{
  "bias": "all",
  "expert_mlp_ratio": 0.5,
  "positions": "learned",
  "num_labels": 68
}
Rows from block 3 of a small multi-label image tagger, named by matrix and row number. Rows with one number within an expert belong to one neuron, the router's apart. Each number is 128 + 24 x the weight over its row's rms, rounded and kept within 0 to 255. All counts start at 0. Numbers have three digits each.
After each expert's rows are labels from the 100 images, of 14976, where the router gives the expert most weight on average: "strongest on" is what is common among them; "colour at peak" is the nearest of a few named colours to the mean colour under the peak. Only what is clearly more common there than usual is listed. The data: photos of plants and fungi (iNaturalist).
# router: router (model.blocks.3.mlp.router.weight, 16x160), inputs 0-79
# up: expert up (model.blocks.3.mlp.up, 16x80x160), inputs 0-79
# down: expert down (model.blocks.3.mlp.down, 16x160x80, transposed), outputs 0-79

# expert 13
router.13:157114076102108159116095148149159133108128155136109079138140133155137159123128154128125105155143133124098143132083147107155132158086076138094099127139126089111118097138150149128102125125158099131098118167147132081113146128105102099145100100
up.0:143101135107156132118183145132114134114127139072169152112125106126111090127139116122131102151129113106172124118106171127133085158104102112133130130127126099124129108108121144123127170118147131154184138099126092104137155153103128139118139149
down.0:117117155149125086115138126140110129132148112122174167099075130097133103089133174138117156130134133115114117090118085110144105146103116138126165137112125110156089156126132144089134128124149133122101105131111108123132129138148147163153164095
up.1:083115133118081139078121148131119147130128140159110141135131128149166173151119091150111137138171104137101155164134100120142181144174144166128127110096094146124127132123111132107110156134154099126155172131115124137104169150138114129090113112
down.1:092183151172136141093086123123109157136108122117176174106123144152153117120119123108121132089133114146157143144164124131134128125179124158147153158117151138140137107119090127171146143169107150098118116070147115124098110130122149135108131108
up.2:124150131141149111154175123133127145166089136152103105107110094132094086100132144143122147154122145074111100131079108182095158149089122170101110130128147109127106109136143121144157088142148106141098102162136148131139154108123115125088118145
down.2:136114123127081133127113176098144104140127160119120123114157137144129112174162138146132090157127136131062110131082145127167164140089097147147160135127154106143166120107113115131104100130151098112166143095126112080157129133139138085174132153
up.3:163109115134143151176127117150113143103145136129175115176154027137149151176135124119133170094132136139161108163139137121142144101132097149050089152149137077131120110191166104133140119147120125148085096109143131128098134113137124141117136137
down.3:153167131136164100129114097101081132134159108109132174122165159165093122131085118121152124121110130178134125087132119163102095099140144134117141151117118158104118140102108105118152135124150153139120116097119119126119119120125210164098130124
strongest on: class Polypodiopsida
colour at peak: green

# expert 12
router.12:098104164130119101083175138141117127104159106098158169098151149137160155094166126106103089158115125110143143135125141107101135137130104133138169089069166151117156141120075167086097154112111139147139133119138148129104158143097132110131151156
up.0:118114130098159092120066101106097138113132177102152139124096104089125154117113152135138131123112097154138140129133132150107130107158136120120087160138092114144070113130138127215130103096112153185134119102131132140141136174172123127095126126
down.0:138134100162150139166139159101084105113130120151120099128133124147125109131121117113165165146142131104172103119126088169139128109146107152117094201149142110134149141164163129174178104139117141156117134138147147128121111133147149140124117125
up.1:176134131125141136113124141141127166148117127124069117154159151140166136152142133111121124141140149126123174092114133132178116131140131103128133130109109136148135153177147095110116132113175080119106151165073080122117130081159154125092116106
down.1:136123088152101114117114134123138116111134122143104110124145140112151133093093189154128118087137143167089153148118091158144120133142113170156152149158104137093171116139145127117172124121104102085099132099150160095145137132126135111131107117
up.2:128096144140128137136125079117123114122127149142179125126157110139147148151130071127147144118105154154119155191138118117144116140129148140140107103136119140140147112108103107123133167120122135134145146082130114156089176148128123125141129150
down.2:126134123147122127122162133128127149165115159120131104111119152184117111144129091139137137179131138148136132130107163102154137148165123118120105111107123133122158096129123095170133124194156135112126109127166138150152157113076099143115171102
up.3:096122172167123113121139066145120114139146100133180129101139112109140107100147120103158124117121141147139082149118123105132098110096115136139127120135152118151142123133065129098113141161100150116140113084142123147113101136110131120172151129
down.3:144126118137105103123148134099123138146079154112144123137119126146097095139100086149119136144112113143102103173110154140131174114134123117132156116152131125124132094092124079140106131133129135110155167108135144126194150075100100117104115084
strongest on: order Lamiales; family: Plantaginaceae; text has "speedwell"; text has "veronica"
colour at peak: brown

# expert 5
router.5:100104135120142134118114122113152140159107151181110103131113143108119134093133092181100094120138118156123116176149100129122128142134163129154141106129094161127137099083094178115098115126123108093147135144124140085134168119114111136078089115
up.0:138127102184095160119164102132146096158153147082107147128107142133105138125111104103149172099114126085116084142154092180129145160141149136144116131115162121120107112151151099158136149111097106141133156147139139199074142118151153156089145109
down.0:147117129147136109146157146088078127141160150123104147173103139182137161131103118136172143124104094165159150099154161126161131119124125114122134116144096072106154142119145131136131147095108137135107136108125119124137121109118155117169140116
up.1:109117135109171137118126085126146190122085156164133085116118136087103153127123134127146107120149108148133120130145166136108096125079118142134109127141121133168083096123107129128119110209111106122135119146137109108135149153126120118096097128
down.1:185135118162103153146112141140084122134126097153132124136139137129131114168129155116152167134102133128125131076133134129145167108110133120084122121118143099152132151143131122065119132142140141145100104113105129161118090153143151144147136170
up.2:132139104110145106132131131056152112111162132112151095119148078108094092123139136129161117104136113163122113115153128151092137120128132122132109134169122124159149107119121122098141092134073191128109111143123112110168128171140109087160116125
down.2:147121142113154116158135115120119128129125117177140137170128146108135169136127113098120172101133131122132076102171184110145074127136099115116139115173134091166117094129125160102107115098136096139080097164134095121129112106165165113155127118
up.3:122119133138203127115125094039136162145115140164117072152122117136100143122119089138146135141147104159099084154142128147107092139052106131123116095141119123167130090114121126120147099139130111116149131173127100102162156150123127104109105128
down.3:141129127179153135138151143126090118155116107111168117150098154142120123147124135124130169132110117119104119095144141148118166123100110111075129113130155107121134129134143129091104133141159134134118092116065117131124064116141164131148134155
strongest on: kingdom Fungi
colour at peak: orange

# expert 10
router.10:115103122105123144122137116134155145135104162089168111094100156119142118118099094153128139100154098099145162164078092151125118155132130132158138171113146125122082139110117120170102151151163086154172145101125141108113125144132118173093134121
up.0:143114105092181144154103092120156190122055147135175100120133114141085110118128126140121122120129111136132157153104130148121090146093152115129116132162133094109086122087126094130160127116134113103140128129105126081151153107120089125129106100
down.0:187120106106115171098088158130107127108143139093146134086146137183117100110153133158142126107124134119141167162163112113166138139141104126145145116090134147145091106142098102113129124106144114142125105134140107140145150151161121135088159103
up.1:102128125128129108148145132125151108172154127110120167149114122104179111106126154122136106101116119132102118138161151126098140139107094087119151109124136119163149152116117134121105125132151154145115089109086085153183087104148149122120167160
down.1:075125148124107121103107111181111163111141116116115140088103116074135150105141168122146112093138139144152135103121112105120098091161127119150110163113128116155125115154130177119085156153160116110146080103122107124109138170153147147088102108
up.2:105120168116130121111162100114138094154149161072140102093088135097107129119104130128180138091124161122126108163083114144118102106127092127133125123119109128138155132092126153132091136125119137150158137112160115152131106162136120155091114157
down.2:118136148125105099140108155118120117167158084134100125129070160143116126135097113144170149114135110133160088115141118122109107091129118111136174147127099116164147150083096121130109122094150129132140109117113091147144100153148161157152127159
up.3:140088081118156152135106118123152169123091150118183114143129119160109105110114103163125125119145102108108153139117126135140120158117157137146143135146149082113101133096120099148141151110146101119143142144141145082114151120116104121107114103
down.3:199118110080115162114116162133109131121149143097159128105157125183117097131158131151140142129108119116154156141165120116167142164132093115128131122111108158121092123139119102108121134101138121156115107140156111147145136146155107130092169118
strongest on: class Liliopsida; order Poales
colour at peak: pink

# expert 14
router.14:109145117129108168137144159141110092128145129092138157113086158124153103134112160111170128094088132109103146109107133119163165147156137124157113144127091112121146156127109152144109157124117145159130131097164136173093091137139101142169119168
up.0:110122119126136116132154122085152106169121170111093110120067148113123147102111139131137149117128133071117099172125074142128114164112119100146134100095159117117119136111130148196115127120133094099166190149126132158130134113151148126084161126
down.0:157111116161117137175152120102128124115151098188078125135106156155169141146120113143115165140141117110144130164122107128124110112100103101103152089122143131116136100135128088117149107127141144103121167146085120127161122113106152138132178111
up.1:137122096110128140129161131108107135104163093126158128127098123117133106113097142142175140116119146114108130080091160124134111108115072137111131135117085095141180135086126166130129131121149141131102102149131114111152097145155132108162108145
down.1:124138124142139128116125122143131207156073109099160130107097111150127167135097111100131122094153135138171130089109130184134128139156141116122117156092156137127094138152112097126173145145146121156079129121104144143099142143110151142125133119
up.2:166102083173151133138125122130110109112152094116145140131132122131110125134122106121126148110139082183079145129141113116130128174111149131116133105132133083133146122112109138117123138113149164166174110134148141104104203192155122111139166122
down.2:124141111133154099123144092099131135174130127139117120132106122162107133127107093125082125104149135149134113108146132185112088160148148111123123096078119122113128112102118080117177141116148124122083146156127142124130149110080147108144127126
up.3:152095103156108160091146133121100183102101104158106110124131092130126119157126109151174124167156153108127121122105148106138154133124096138102131101115140102140154112182121128158127092143177079132114157126129106100120123112129156076126139145
down.3:153126121104158144108164115101103111158159113161153129131141081109088117122159098130113156136164141123089100139162136123129124180099109154118124131107131103147150100120131150127131133137142161111158139174171147123125139146112080080137147122
strongest on: order Caryophyllales; family: Cactaceae; text has "cactus"
colour at peak: grey

# expert 2
router.2:101179095117100114114159149096136152140097128116107161103112170138135096102083170157146119156076102101138139096099143162157114152127100138153137093101118142103136153093089140125100109129121097166121161147138143130148117084097157120089124145
up.0:162147114140123133114100149144114111127140105090167155168162114136155149157168112103089153118133093138122143149118120094121180152154160118101118142135139135138159124189119097134117110114148220161124123091096124122084107110144127158150148116
down.0:118165108141101145150136134133137110085136156137120136111147107120148130146145145135118167125101120109138123135104121090192172146139129186168109109159137131187158111164152144121093132155090112129100116123175162129110136143103094128116108121
up.1:157100096159116198107130180114119123161115143121156151137167111138158156193115092106151134119146142168108125125132141163144171169138124141113118126117098122125136161164115081145136167101153136120157129102136139135104146160124122133139150141
down.1:121116160106155150107136126108144144161117149091157097179177073138116164135157103099116104140140141131127116131118148156094143166132128146117118151125117121131096126142126135146150148100091127146135180095136119134130127077107081139159101157
up.2:136142105139133140107125156095056106131160141103142151156128113145139122193118103163163167117135105128105147117121142124153147131147130137106116127118116094120174125126106111179123115114138142156184125118156143140103121139162130137127152138
down.2:155133156097145128137137135150118134145142123133127149157151108165138151136150166139157120112145126139119109098126148126156109111133128093108112129109105123102128140128138117080130125136151148115123103117095062137138151119138132157135133099
up.3:118083103135128141136124166107126123125120153139111134156151108147176157130098116121151146116150126130092166187151099158136186122136107163106111102147129121130151101133181087157132130121121141140160117138114098113143149163201144152089112146
down.3:111090116122164123136149119113194144140102134149170094114127108128138103091117130113064138147141132118081145143143112152084166176135130155126171116134141140160084128141105135127134121107090131132115157137109136147181140098117108114152151149
strongest on: class Liliopsida
colour at peak: grey

# expert 6
router.6:137097109149114133146102081145110149121091136167147152150124089135172146153148145143105148060162128111122128130147128128110154128145146131097088135115153155123090082151128128155143160153121141093096095140127117145111121125141154148093131151
up.0:131123172135134110144105110135128117137111114150157148160115128137126171129144135137094149124147126090111104137112087146125102097125127147110145148087128119107135149127160101140178111086159107116114152116107123152137081115132178156115143109
down.0:128098085140155158121114158091114164121141125143140098149107128157149087120136132168168092107154102158122133159122101110150131134088091156126158150136080091121132126119112137118113091112165131125156159129173133069132124161124081121131124083
up.1:114133126157145099147130085135099140109123099169138168151108113109156151133104140140122142094193117106119116125125131109116137111107123153074106113113157099143139124116155138157156134165079154102107099170152118141132103130125199149134129127
down.1:138149111164118150120115165112128157147146142110157105114116162202123115144110140125119116129111102151172156102156125133124106138152155148132132140159068134093147160139113123093143109112141110138089143119116170114116117141124108110147128081
up.2:113142115149145092163130087106105116116144086147129157150102104124159137123113106146123127116173116133109104146128137126121144135080127156086089084133154060138153111106142134154144106166064190126125081167150122129133116131113160101164139157
down.2:125139124159122141121140151126140148133141145107122100101129169205119111140111151125097131141130127159156161126156138129114123127146155148133144113159090150102132125158129121107151098122145112141071127145112168112135126141139116103137143080
up.3:116113167141108094095118148141114133108104096128086131141114130138132089102138104148104106155159113122152158109132151106105158154129128136092138144107121138118151109114124132133170127126143130138139107124096141069132142105084143151174138172
down.3:142124136110093098162122123159177102140133148113094109126142130149093100099103149097116147126103153092143138190118074140103121107151139137118071135149170134133109123131180077127161149131116126149113093124108122135109116115107124148118141135
strongest on: class: Liliopsida; order Asparagales; family: Asparagaceae
colour at peak: cyan