Weights of a small multi-label image tagger.
Model: 3.25M parameters, 40-pixel images, arch vit, norm rmsnorm, activation gelu, moe expert_choice, patch size [4, 4], layers 8, width 160.
Training: adamw at rate 0.0018, 31300 steps, batches of 128.
Data: trained on photos of plants and fungi (iNaturalist), 88.6 epochs.
Rows from block 2 of a small multi-label image tagger, named by matrix and row number. Rows with one number belong to one neuron. Each number is 500 + 40 x the weight over its row's rms, rounded and kept within 0 to 999. All counts start at 0. Numbers have three digits each. After the name is the row's rms in percent of the matrix's.
After each neuron's rows are labels from the 100 images, of 14976, where the neuron reaches its highest value: "responds to" is what is common among them. Only what is clearly more common there than usual is listed. The data: photos of plants and fungi (iNaturalist).
# fc1: MLP up (model.blocks.2.mlp.fc1.weight, 640x160), inputs 0-79
# fc2: MLP down (model.blocks.2.mlp.fc2.weight, 160x640, transposed), outputs 0-79

fc1.447 081:509436470496475461553495457535500491492550509416577519517511434443482426501483477481590486483452513500562468535529489541493510487478487451491467525544534389527448455535498486566498532501465499593471477417456429457519502531489512542492516502
fc2.447 092:518456517495513487487507494597493507476489450524562561475491521497492484540534528528463541546482480457537468474496504431566449486592514497519517481465482547533446585560408496434470492434554542545472460427517471548444515482482481596531555498
responds to: class Liliopsida

fc1.293 098:488440548475441485493544511449498451488531536499408474479419484445497468462492534492555516481571478480435425549575511458475591546418478512496524490537494493559509446507528546567474509511529486480516531522501453492540473492551439477529478509
fc2.293 104:516539502465445590479507550548582499514528492456508508468515527525452484622524452456488484473504500513528510436509526499514496531525545408557520527552468489581521475498440540440461507506484466526492549489482495469429457428465478454590461484
responds to: order Pinales; class Pinopsida; family: Pinaceae

fc1.276 099:451477511481534487494540446536487564483425518519456505438501515440488475452491527486490475463501484499573507531592542458448552503487545424522506578538568480513402480506522521572493492544446492466509499539439500498521545474525524510467513463
fc2.276 097:527524532555430535570480510557481456527484479552433479488520498533499488540489494462468591473433546409555466429502514505499524487509523499456478589524532460518506557553536431486544539512509508507421472421456511581427412454464522509532535548
responds to: order Asterales; family: Asteraceae

fc1.57 099:529493533504455508520502459507527562461523449488536503503466484501495545533557494486459486565524569455520438447481520481442522459507435555461487422410525538516477522551453558438485482551551452522467504468477458507526499521418523431523534487
fc2.57 090:478514497540529482552503498465520548509474528501508491532490470552523454529486407533443576518509472501402494548499544494507598510498547523514483511553543454535444459498511406521505535493521476454523530513473497494577571482499531479478498480
responds to: order Lamiales

fc1.262 089:512443503461552543428495571523506576387541518461573478512501537478437572487513571506569484541596484529515525525524466485479517538469529490521506529519488558541504455490533521483466475517537492512576528582467396467511530577542433488450437470
fc2.262 095:470430529468502522491550470511502572529469563553485498478579487442573476546537480507493510453528471494514506527539489499508498551459484520498514535483521458602493538513499516469542502544538482419521483533489463540464567594422497508443538498
responds to: class Liliopsida

fc1.231 092:447475540529449483555451474519477485521520494494462533508423531413611458482456528498538534456447538469476505499534490507489500454453446439426499474485512433528501544474505539557471475554457471467468426481504464521605410496563583498553519596
fc2.231 084:569491495448518507501478440524531513513557527471570522523490476421414514504544478449455492506537553537548463481487515521495469508533541444429479488494507440546469476545435531523589518463508476495446484547571503487459493480450443481530502472
responds to: order Asparagales; family: Asparagaceae; text has "yucca"

fc1.40 110:538518494506491514551550454498547471506442501472431544449500562513478421503470535436543568520455529440522503499571543509486505524531545431545519478563518577512495505515520440466487519504486548530452507471464484565476471482509528538533506525
fc2.40 103:540555549461538467522381513552501514571472493478525486471527497572479533544561544529468525504494513523481456477489496435554484467512530510478505544507464535540587561498482526497483494543546502469536434469481477517495487522535483535422457510
responds to: order Asparagales; family: Asparagaceae; text has "yucca"

fc1.374 111:548483434467414552437437552483499566437504531455408499449500509487517513553495501546573467483526509552480538459422495454581553506483514471508489389477513508517491455548482483501467481528520437469531509498506457447471519538523510392466451463
fc2.374 127:481539438499492519428494543511499549460456549473528526441449540507515430471504606563585403505512419477500544500481523481549498487481559535522558429494537538547543496449449506445482535530570496450509467505511502447510505539489526478457476456
responds to: class Polypodiopsida; text has "fern"; order Polypodiales

fc1.623 095:507570548514540501534501500506475518513525460468574546519537469473463491517498483428487545504452557485568436444442523523518456507561446468463491469427513473521471547522467494460540494509472569533506507440527487609494545439451551584498596527
fc2.623 082:539483473478520574494430510524492571465473538537476519473437569492497472447517557564518458430494467504505510498476416485559458532446517506536560537502534478454459461487490463509477465518490441467502476525524541417522507524498531523489521433
responds to: order Asterales; family: Asteraceae

fc1.424 090:515462473541479484549459505481540478475550459544525455588485488403567501464468524493593494455465461469464502462485443545480470427471428472451444459494535421540561503465549493530510494530490529473429452502514503520523445531553567506497511544
fc2.424 083:542514481509536506502461499474574471495453592494469505560567444461409540481549485445435559541481473472501446552459475561523462485486523510476470514495508493554457474580474437473554496423447510537515530506447438528493517484501467511490495469
responds to: phylum Basidiomycota; class Agaricomycetes; order Polyporales

fc1.272 115:483543526511445535405573482508435463436546499450447481450462460503491452548484495485547485521548479477514486504439532458537573514477487512480492520437501497519583496550483535526496497489460559506551515528534468511454448549477440466539487516
fc2.272 118:481552521482508530564490486546534441581505479427564486496483559514483523597460459501468458487484544488505437454473537525495456525487505457502513444468467489511477525459498547483420503490496501506538512475465473448506453399421486479550453529
responds to: order Pinales; class Pinopsida

fc1.461 098:473518536445473552570445594485532534440494512469521483510453523401531459487561538484512502437499536527496455476504528422533495525553432513507464546542432462534472549522469530531453485558501491479437430449535520450537467499563471505549487525
fc2.461 092:550511487468497486547481430506529482543514560536494475451490504469513454479506511543484509444463502518533461458496504508551507483488605432492480530531532492584517461479527440456537520547503520460447460470466447492435450463422507480487420467
responds to: order Caryophyllales; family: Cactaceae

fc1.614 101:453521552510453508502543513530477519388566424515490541481439432485515452506428497497554513484551548434491434482481505509499528452481479531430530531463509450522536536538529530557553501537506561487482477522524481526530460483511560495535515517
fc2.614 129:500529495475482532506559533483456427567537473483530556492502493564499462584485420461489507578520497480473440492515597487550523563513451526510503431536505470488542490488476535444462487503502529563489535480548497487443463428397432439543521539
responds to: order Pinales; class Pinopsida; family: Pinaceae

fc1.165 089:484543538515491462477427484554523518479499434565521471556463493369565519458526555509468500440529462490481474497517471464493458453494459475485518521500485486572504554489469486454482462553567539465420411444499503495574448491514516523558561466
fc2.165 093:515525447483567467467530536441453558502479542503560541535500461462491453456490487526486492527505435442592492481494476575552466481508563509420463573503517483550520505521531433540558480484528538551456490563534466488479451455445525560438464436
responds to: kingdom Fungi

fc1.163 102:557460486518481521540504446567459498502542472496545561503524474480524526486481465446526551494536492497545500525501554471462520463525521506477500472558543544549493469541513458483482462571476524553492462449505477549482434555547570512436539591
fc2.163 119:457529559522472484431462513539510566518473525466517487509470536516508545536531471565450475462516434495544478520509501499542506491606549515518513580474459527570495571502427535472482526487528466511535529485516445496468441475496461567477507479
responds to: class Liliopsida

fc1.521 090:492464592458477459562465471558549483503400557479457494445465496432506442438495522522495473470490514398537492564483428492468505527506462538518518499485505505543421435441492519560505460558505459485545529431467469473569507485457491528469511472
fc2.521 094:431491476555474501542489520500538577509452488586471507548452539463553526414500561502481496460520482457510513548554484479486539504509501476445577431477516525557492487497442567577442499545500470471462440509511450477554490513517532532488561561
responds to: phylum Basidiomycota; class Agaricomycetes; order Polyporales

fc1.612 115:468497464496494514522506564440476496499433512528437448473439522476482502551508562496525577508518525532504553533475483472485579542553531499480460471484435537502505475560494503577510447555527462541483520450534459498499514473532446524506468523
fc2.612 107:467520473453468536475492577514506515477529469547504530550514463584475478550519490528507410510539482495512463487548527468540489435570483563496528518516523482506539466464422503380445487489513495518502521517548509479467518466485522484486486392
responds to: order Rosales; family: Rosaceae

fc1.427 102:559453476507491519546524507562519557454428464517475527496495494500530505576527497474421525490562481452550556497538514447479546502542559474436493489510539558531466491552492491495488506593509475498457461489463515525467527485517514546446559558
fc2.427 113:481542553538473459439464561502497527521448543450538524513471543554484546510487493547423521493481451483539505483490492517534499502585573500508524523481406548549527568500463501523509552474568472533548545433490466516511485495506473563439489489
responds to: order Asparagales; family: Asparagaceae; class: Liliopsida

fc1.476 100:483492543451558479436566430470472560449512523523527489504503510486442472502574467497475463580519368502509468506575546456536475533464530463546542554518476513538517474478447522398500469537460516483562548537498495463467513474459445507510510434
fc2.476 103:554505505584467496517457493540437475486509424508531553552468542498549534539507542491495581441497483479529489447516507527541473389532474479435515486472546470521525526539484443461523543527558503506474486430465517579464386456495615565505534605
responds to: family: Asteraceae; order: Asterales; order Ranunculales

fc1.458 104:463464551475592486435601464450511563461424551550534438498503564484463510508495444507504472600511450513521505538565534495484459515406532445536517505515442518553468478474488505536476461500473432485511557547462445474560497495514459481455510496
fc2.458 104:575494496584503509531480495528453475494483449494493489569482514503521550536518536493480605457500495436498486472503487559502507441505503493411498499489559474512507516559535433478547562517530497512471478471443522573477389459530592551475544599
responds to: text has "common"; order Ranunculales

fc1.8 100:497475492555480492591457487446533459467445507521424499512458551448579549487405514503569529423448517491500550548545477535506496467474484438481425391540559435559504498471551485555516516553448470493492498480465483545562508509562597529484544534
fc2.8 096:519602483545548531549485479528559449518463429566453526510487498471400520530540439454425573534475558469465405483500466517553468523487536438490517475448538505551500522536450521497525511467472531487539528526444430549509498435490493529574553562
responds to: class Liliopsida

fc1.471 103:488562475432445561536465569519534483487495510423533479447507521374457489468484553453546452455473540530559413428480529463497497513523490485533433530551450505536469554516468532462490529498514537528463431462483527464443452497508414537561490450
fc2.471 099:500481547450461470483577490493543451538470543472429470488526508531516547475468465522436476537505478483548505506495505521496566493472517438489479551493538564575499487465555425481491523556471524504549524482410418481486492472431476503490473504
responds to: order Caryophyllales; family: Cactaceae

fc1.354 095:529538533530532561514516448516481487456511400494556545515511509467463518544536527451487504445501560457589464477609479499468431428459530425483499550469551491509479574480470520481559497497425559474457475521505526532515461482445597541531543513
fc2.354 081:497523468492484479497465520524512579446403506567485500483497564521494546471547537566460435499526464499478547474502543449485474544473564517574586468518469552513525472506468539481493514492486414431511497576494507431567528501474471474509448442
responds to: order Asterales; family: Asteraceae

fc1.486 107:554513521520582467520493505476495458495504468526571496550512510453442568478488571449453502448560506520556491483559460566441413428472510495479512579543505484530506530471519474509634492445468508513466440522484501492551439488509570559566560468
fc2.486 108:521480468506464457460531522522513570452450548520507551475492536534499526559545474535437509567540429493523517484527566507558501557581550530607566527552486539538494447549449525465494494471469392492515539513512489475516541446452494530464494446
responds to: order Asterales; family: Asteraceae

fc1.363 109:481510533461438468415515517533548500507502490429454548493551565502594506460521519527475440512486432488520578478461503504507512505552501489534563477423447579485514513453412492411475532530495503498530492520427492552551491491490542528472471475
fc2.363 102:561474501498581521506534534474440492471559463552507479608524481538422512558519487470508490571541474536536405426533519483560456470467429487484463510483501461506434499556497512461499511480494462580526491520462416436467526463545548555506494481
responds to: order Lamiales

fc1.516 107:497433507588521484535548489425501420518461482506503464482436523496443499490429438487565593536497480482508530518481492500450551495473525500498531353521487502487515472471523481559513564511517485528533542492458449509532547503529542530468535560
fc2.516 108:575502423481447485556494522556482468447512473508510531545538496607518529523462515527521473499490487475549495477478513499529479472536513542499453465549543520436522496515565435438464503471499540544429467538541520482492523452446501526460466441
responds to: class Liliopsida

fc1.511 094:519466464459440496500416474507513486499547560421538558378476528488460467474497504483572516478383517537514514491488493488540446484502509421556510446504452476533461484447477532562451515467526457498548492382483484462492544619543511497549494472
fc2.511 090:529571450509461452470483560481482500452535552517449547471472528508506477478498557548577480523489431480466449522465528446581524485446496572527542448533555486582555479476476537490487474523544475427480447502546507429491505496467453465474505430
responds to: class Polypodiopsida

fc1.527 103:452499545486566440516559454491515445502466500522468469543498485491471541429514538483430544512580503468573484569541484554402422470467479537514475563558547493526503460516560481534652486508459539517483463527485490510546527497487490576522552483
fc2.527 103:540485492558478493475548521499505516468510527496488545460480585516486495593520492504478551577532466517545524489499550518559460536608515434586591462528440524511552471554452538458520527430485428488548541511500499486587485496434515552506500501
responds to: order Asterales; family: Asteraceae

fc1.613 111:477461573479584457504577455416501508571434570508456483451445516450461546451537467560500522544541504504431515576550534492528526547413540488484515489482460508560514450491536518542500483556542480506549529530493438486555551504529460496435473471
fc2.613 125:602435462546519553453478512542459558450477493477558526582490474484564508553521535506498483482541442516510568474516495580540502433490528464423513510476537488581506477556473435485560539560556452488512500484429458475486462480527579533479509559
responds to: family: Asteraceae; order: Asterales; order Ranunculales

fc1.304 090:530470520483578553406507538492509559435509510506537458531519460492464514471494515463515492524594484512465545501457470538540469537441467500497506487503481498540504482530463511443541519475554548551544522542434384474559512536535453471492471464
fc2.304 122:464464504466524501508538490476532519529464535549490494495556470461500499550556479563490502446566508577423489514520485499507497565448483511498485540484482483547543487483514544425529429542511478427534504579542456459493563546505480449520479504
responds to: class Liliopsida

fc1.146 096:494459581451554507472514452496503538603493500468516576445456501490549563481546507509497567476566513520442529547520539467529476534481518443503524464460470546532510488519478536506480489553567494471551514484456353503548489514526529488476523581
fc2.146 107:593451428512485569457448519565522552455504492468579566561526457457566504507556563470491487453555471551498577472506492548518489449512510477459523548479536517584522441564460456472570506556572483481488494481474459490492475499514547519507524524
responds to: order Ranunculales; family: Papaveraceae; text has "poppy"

fc1.118 105:533528459557473478486473444487452478459524438518461541500423452487511513499480470598544571420521503492483476497530528441515539526438505461491475515455538458540481451535527509566492493552480594484510485528498512554461485543540538496480536487
fc2.118 111:415577580459449502462519530536541530468497508459468468471504506546531535477465524492491491504418512506596512431479557496464512493554506501544451553498448515493474560497499469466493561511498510515418487449464486512496531456484472496533485436
responds to: class: Liliopsida; order Asparagales; family: Asparagaceae

fc1.478 109:496544538492507427485458455440504498512529488440565527555570469491445518464521433563494458490506443471553525546573476574482450497543518528543512543509540522538483460453511483459552515467445592548555494490512519490502498598474480485507585484
fc2.478 098:500526504490498535499427582484481495456437491499569522519543535487524553492532522504496500528471511524491552429501527475576498501542519477538527520583501510535533531531490516471459410471538442521487505499484491506498557490596589545508462491
responds to: text has "common"

fc1.52 101:577485452476452545521500507541518477507494508407513565442481526445478498508463527477555533480433479461577550500479470564477530476555494444533478450513505493547458514513481517515486517476495488583502523442479489541481499580493498498441500505
fc2.52 108:461515464512503446615529517449498485563515518526460481524471559507514494486449517416494502537474486495522472478567526604441478481442467594448508528548523446462493517468512484480506486493479479483439495510499559512522450488453539448526518556
responds to: class: Liliopsida; order Asparagales; family: Asparagaceae

fc1.547 103:528460473526538456476522473446419598448517483502509493502440494474545441522469479565565490497543488526546504446511521508463497488451499475465563509484468472520531469452467489524513500576560492452531532512504498477555507441529574480452478489
fc2.547 091:414455519513535471490456430498520484521484506529549503539503516459572531467515517494497540483497524455453474527480465470497404459496495555443493484480508457491478530533493534538492450501529453441544464549637573552500462517563527476506502524
responds to: order Asterales; family: Asteraceae

fc1.192 096:476455482437450481507507423480491438451515512464469531424475528512547443518439525478607491513432545458529538507431516482502487416487470474527505425526470493519547487472523513504479507556483470486531507479506459548533481514521544465502512566
fc2.192 092:515530467525515534550509488535525480519481404574554422500485455555476494538481451543458558423583546488468366483445464494495502500476477542473469547494543457552534554574505489476529503523518607508523479526506515488492471490440402515580479482
responds to: class Liliopsida; order Asparagales

fc1.323 102:484483567492477472509471405520498488545524495507506582461554535501508492523519465437511453512412576534540566460463505489493485457480469443525536466443525528516452519458443517426506533542440499465506475444459467595542539546488550501582546528
fc2.323 092:449477416498537524553464504413514517515502503511503444529524448526532471491485454518483528483578428504433516553517434519515486509488424544478419563508511422506480494533459462553468416557519512509563542526544500496475475527476506464503517486
responds to: order Lamiales

fc1.596 107:449480539544499435522481526440518490527516515495546489600481497496494515480470497506480521482517450500538443504550426595465473441451521472455552516465535450487523545442500484563548491457454502519550516497470480491579438478515592565536548560
fc2.596 093:460517493472514442449508428455528493447494516563473527464453530502498543438461557502438498504479485550440532505487462484474507489496506606548545470486518539469536543467542518463490495523437530462478531505497508522484555477523457519498508467
responds to: order Asterales; family: Asteraceae

fc1.454 098:447486565533455482489446498552517548545475466507513526546469500384565449467533545469491546395477498480482517526500481503495487468502450449450522511496484476528481550511482518510491474537528519546458415444485468499635462532600550520559519523
fc2.454 099:588515491465567506453497449532448553474543518460594530477481508461447455518476479523500474481515499499576476453472525520536430495503510470439501518466509448523481516529450503517550465477527502511467446573580491464434507484453473518443456433
responds to: kingdom Fungi

fc1.554 101:478588543500545444530452561545500521509451443577480477491489517423527474471484563526470492464478455475488482446543530510439558525488467515484454630536443501552481590502518488481566470537519547535446453453513523495521501505564453572499482452
fc2.554 108:480472502450465495449503523518443562466488553523492501509513455506493551483486519509526472532515452473631492454485517452536478457496485535484467546511476482531442505532572484470493470511496489549452459508505479486442513491532509564406451403
responds to: order Caryophyllales; family: Cactaceae

fc1.115 108:499486506464466486480456545499541497544505579422501482504471541446527504462433541521538478436493427584538467527488473523507485491526550469572461568550438496530438522449498489466501547477551504507486473396538511467483468479512465550434453445
fc2.115 108:548538516512499517578562504504489436565506485519392457488523475550498507552481424527538530504521501489481421508502517534512572552475510525513429491501558503547497527502535428465510544521452536488516524484461473490438519479443462469532478555
responds to: order Caryophyllales; family: Cactaceae; text has "cactus"

fc1.321 104:478448499478502434548421459538491495470513523520550518554502455433496535489495458558469486459486492533495543595538472470447493447538524523494520532532501539543497456484520493556502541499480520534534444453500515472567568560554501543460527492
fc2.321 113:482505527457531489482529532456492513519479534484489521519469586463437511456471425514503442598467463501517501515558490513476486588479567468525560493479433553516500535395490544563456528465531490540555542559519486455488537468522484510465498514
responds to: text has "common"

fc1.207 087:440548519449455480494465455514572451420455457535498506478491501417452520444507513545471525478546560394449473527467431532510493482545458619539547439467545547512499510505497529501531462498480492479507505545528515535483561499530481539497504497
fc2.207 081:419539503513462468505523590498482529467503475521462544534480480428556518379509592456515486520512463492518560561507460511483532445518489520437504474445511508571535492527490505556472469545533598503500487493519455501535477536510494550473541567
responds to: kingdom Fungi; phylum Basidiomycota; class Agaricomycetes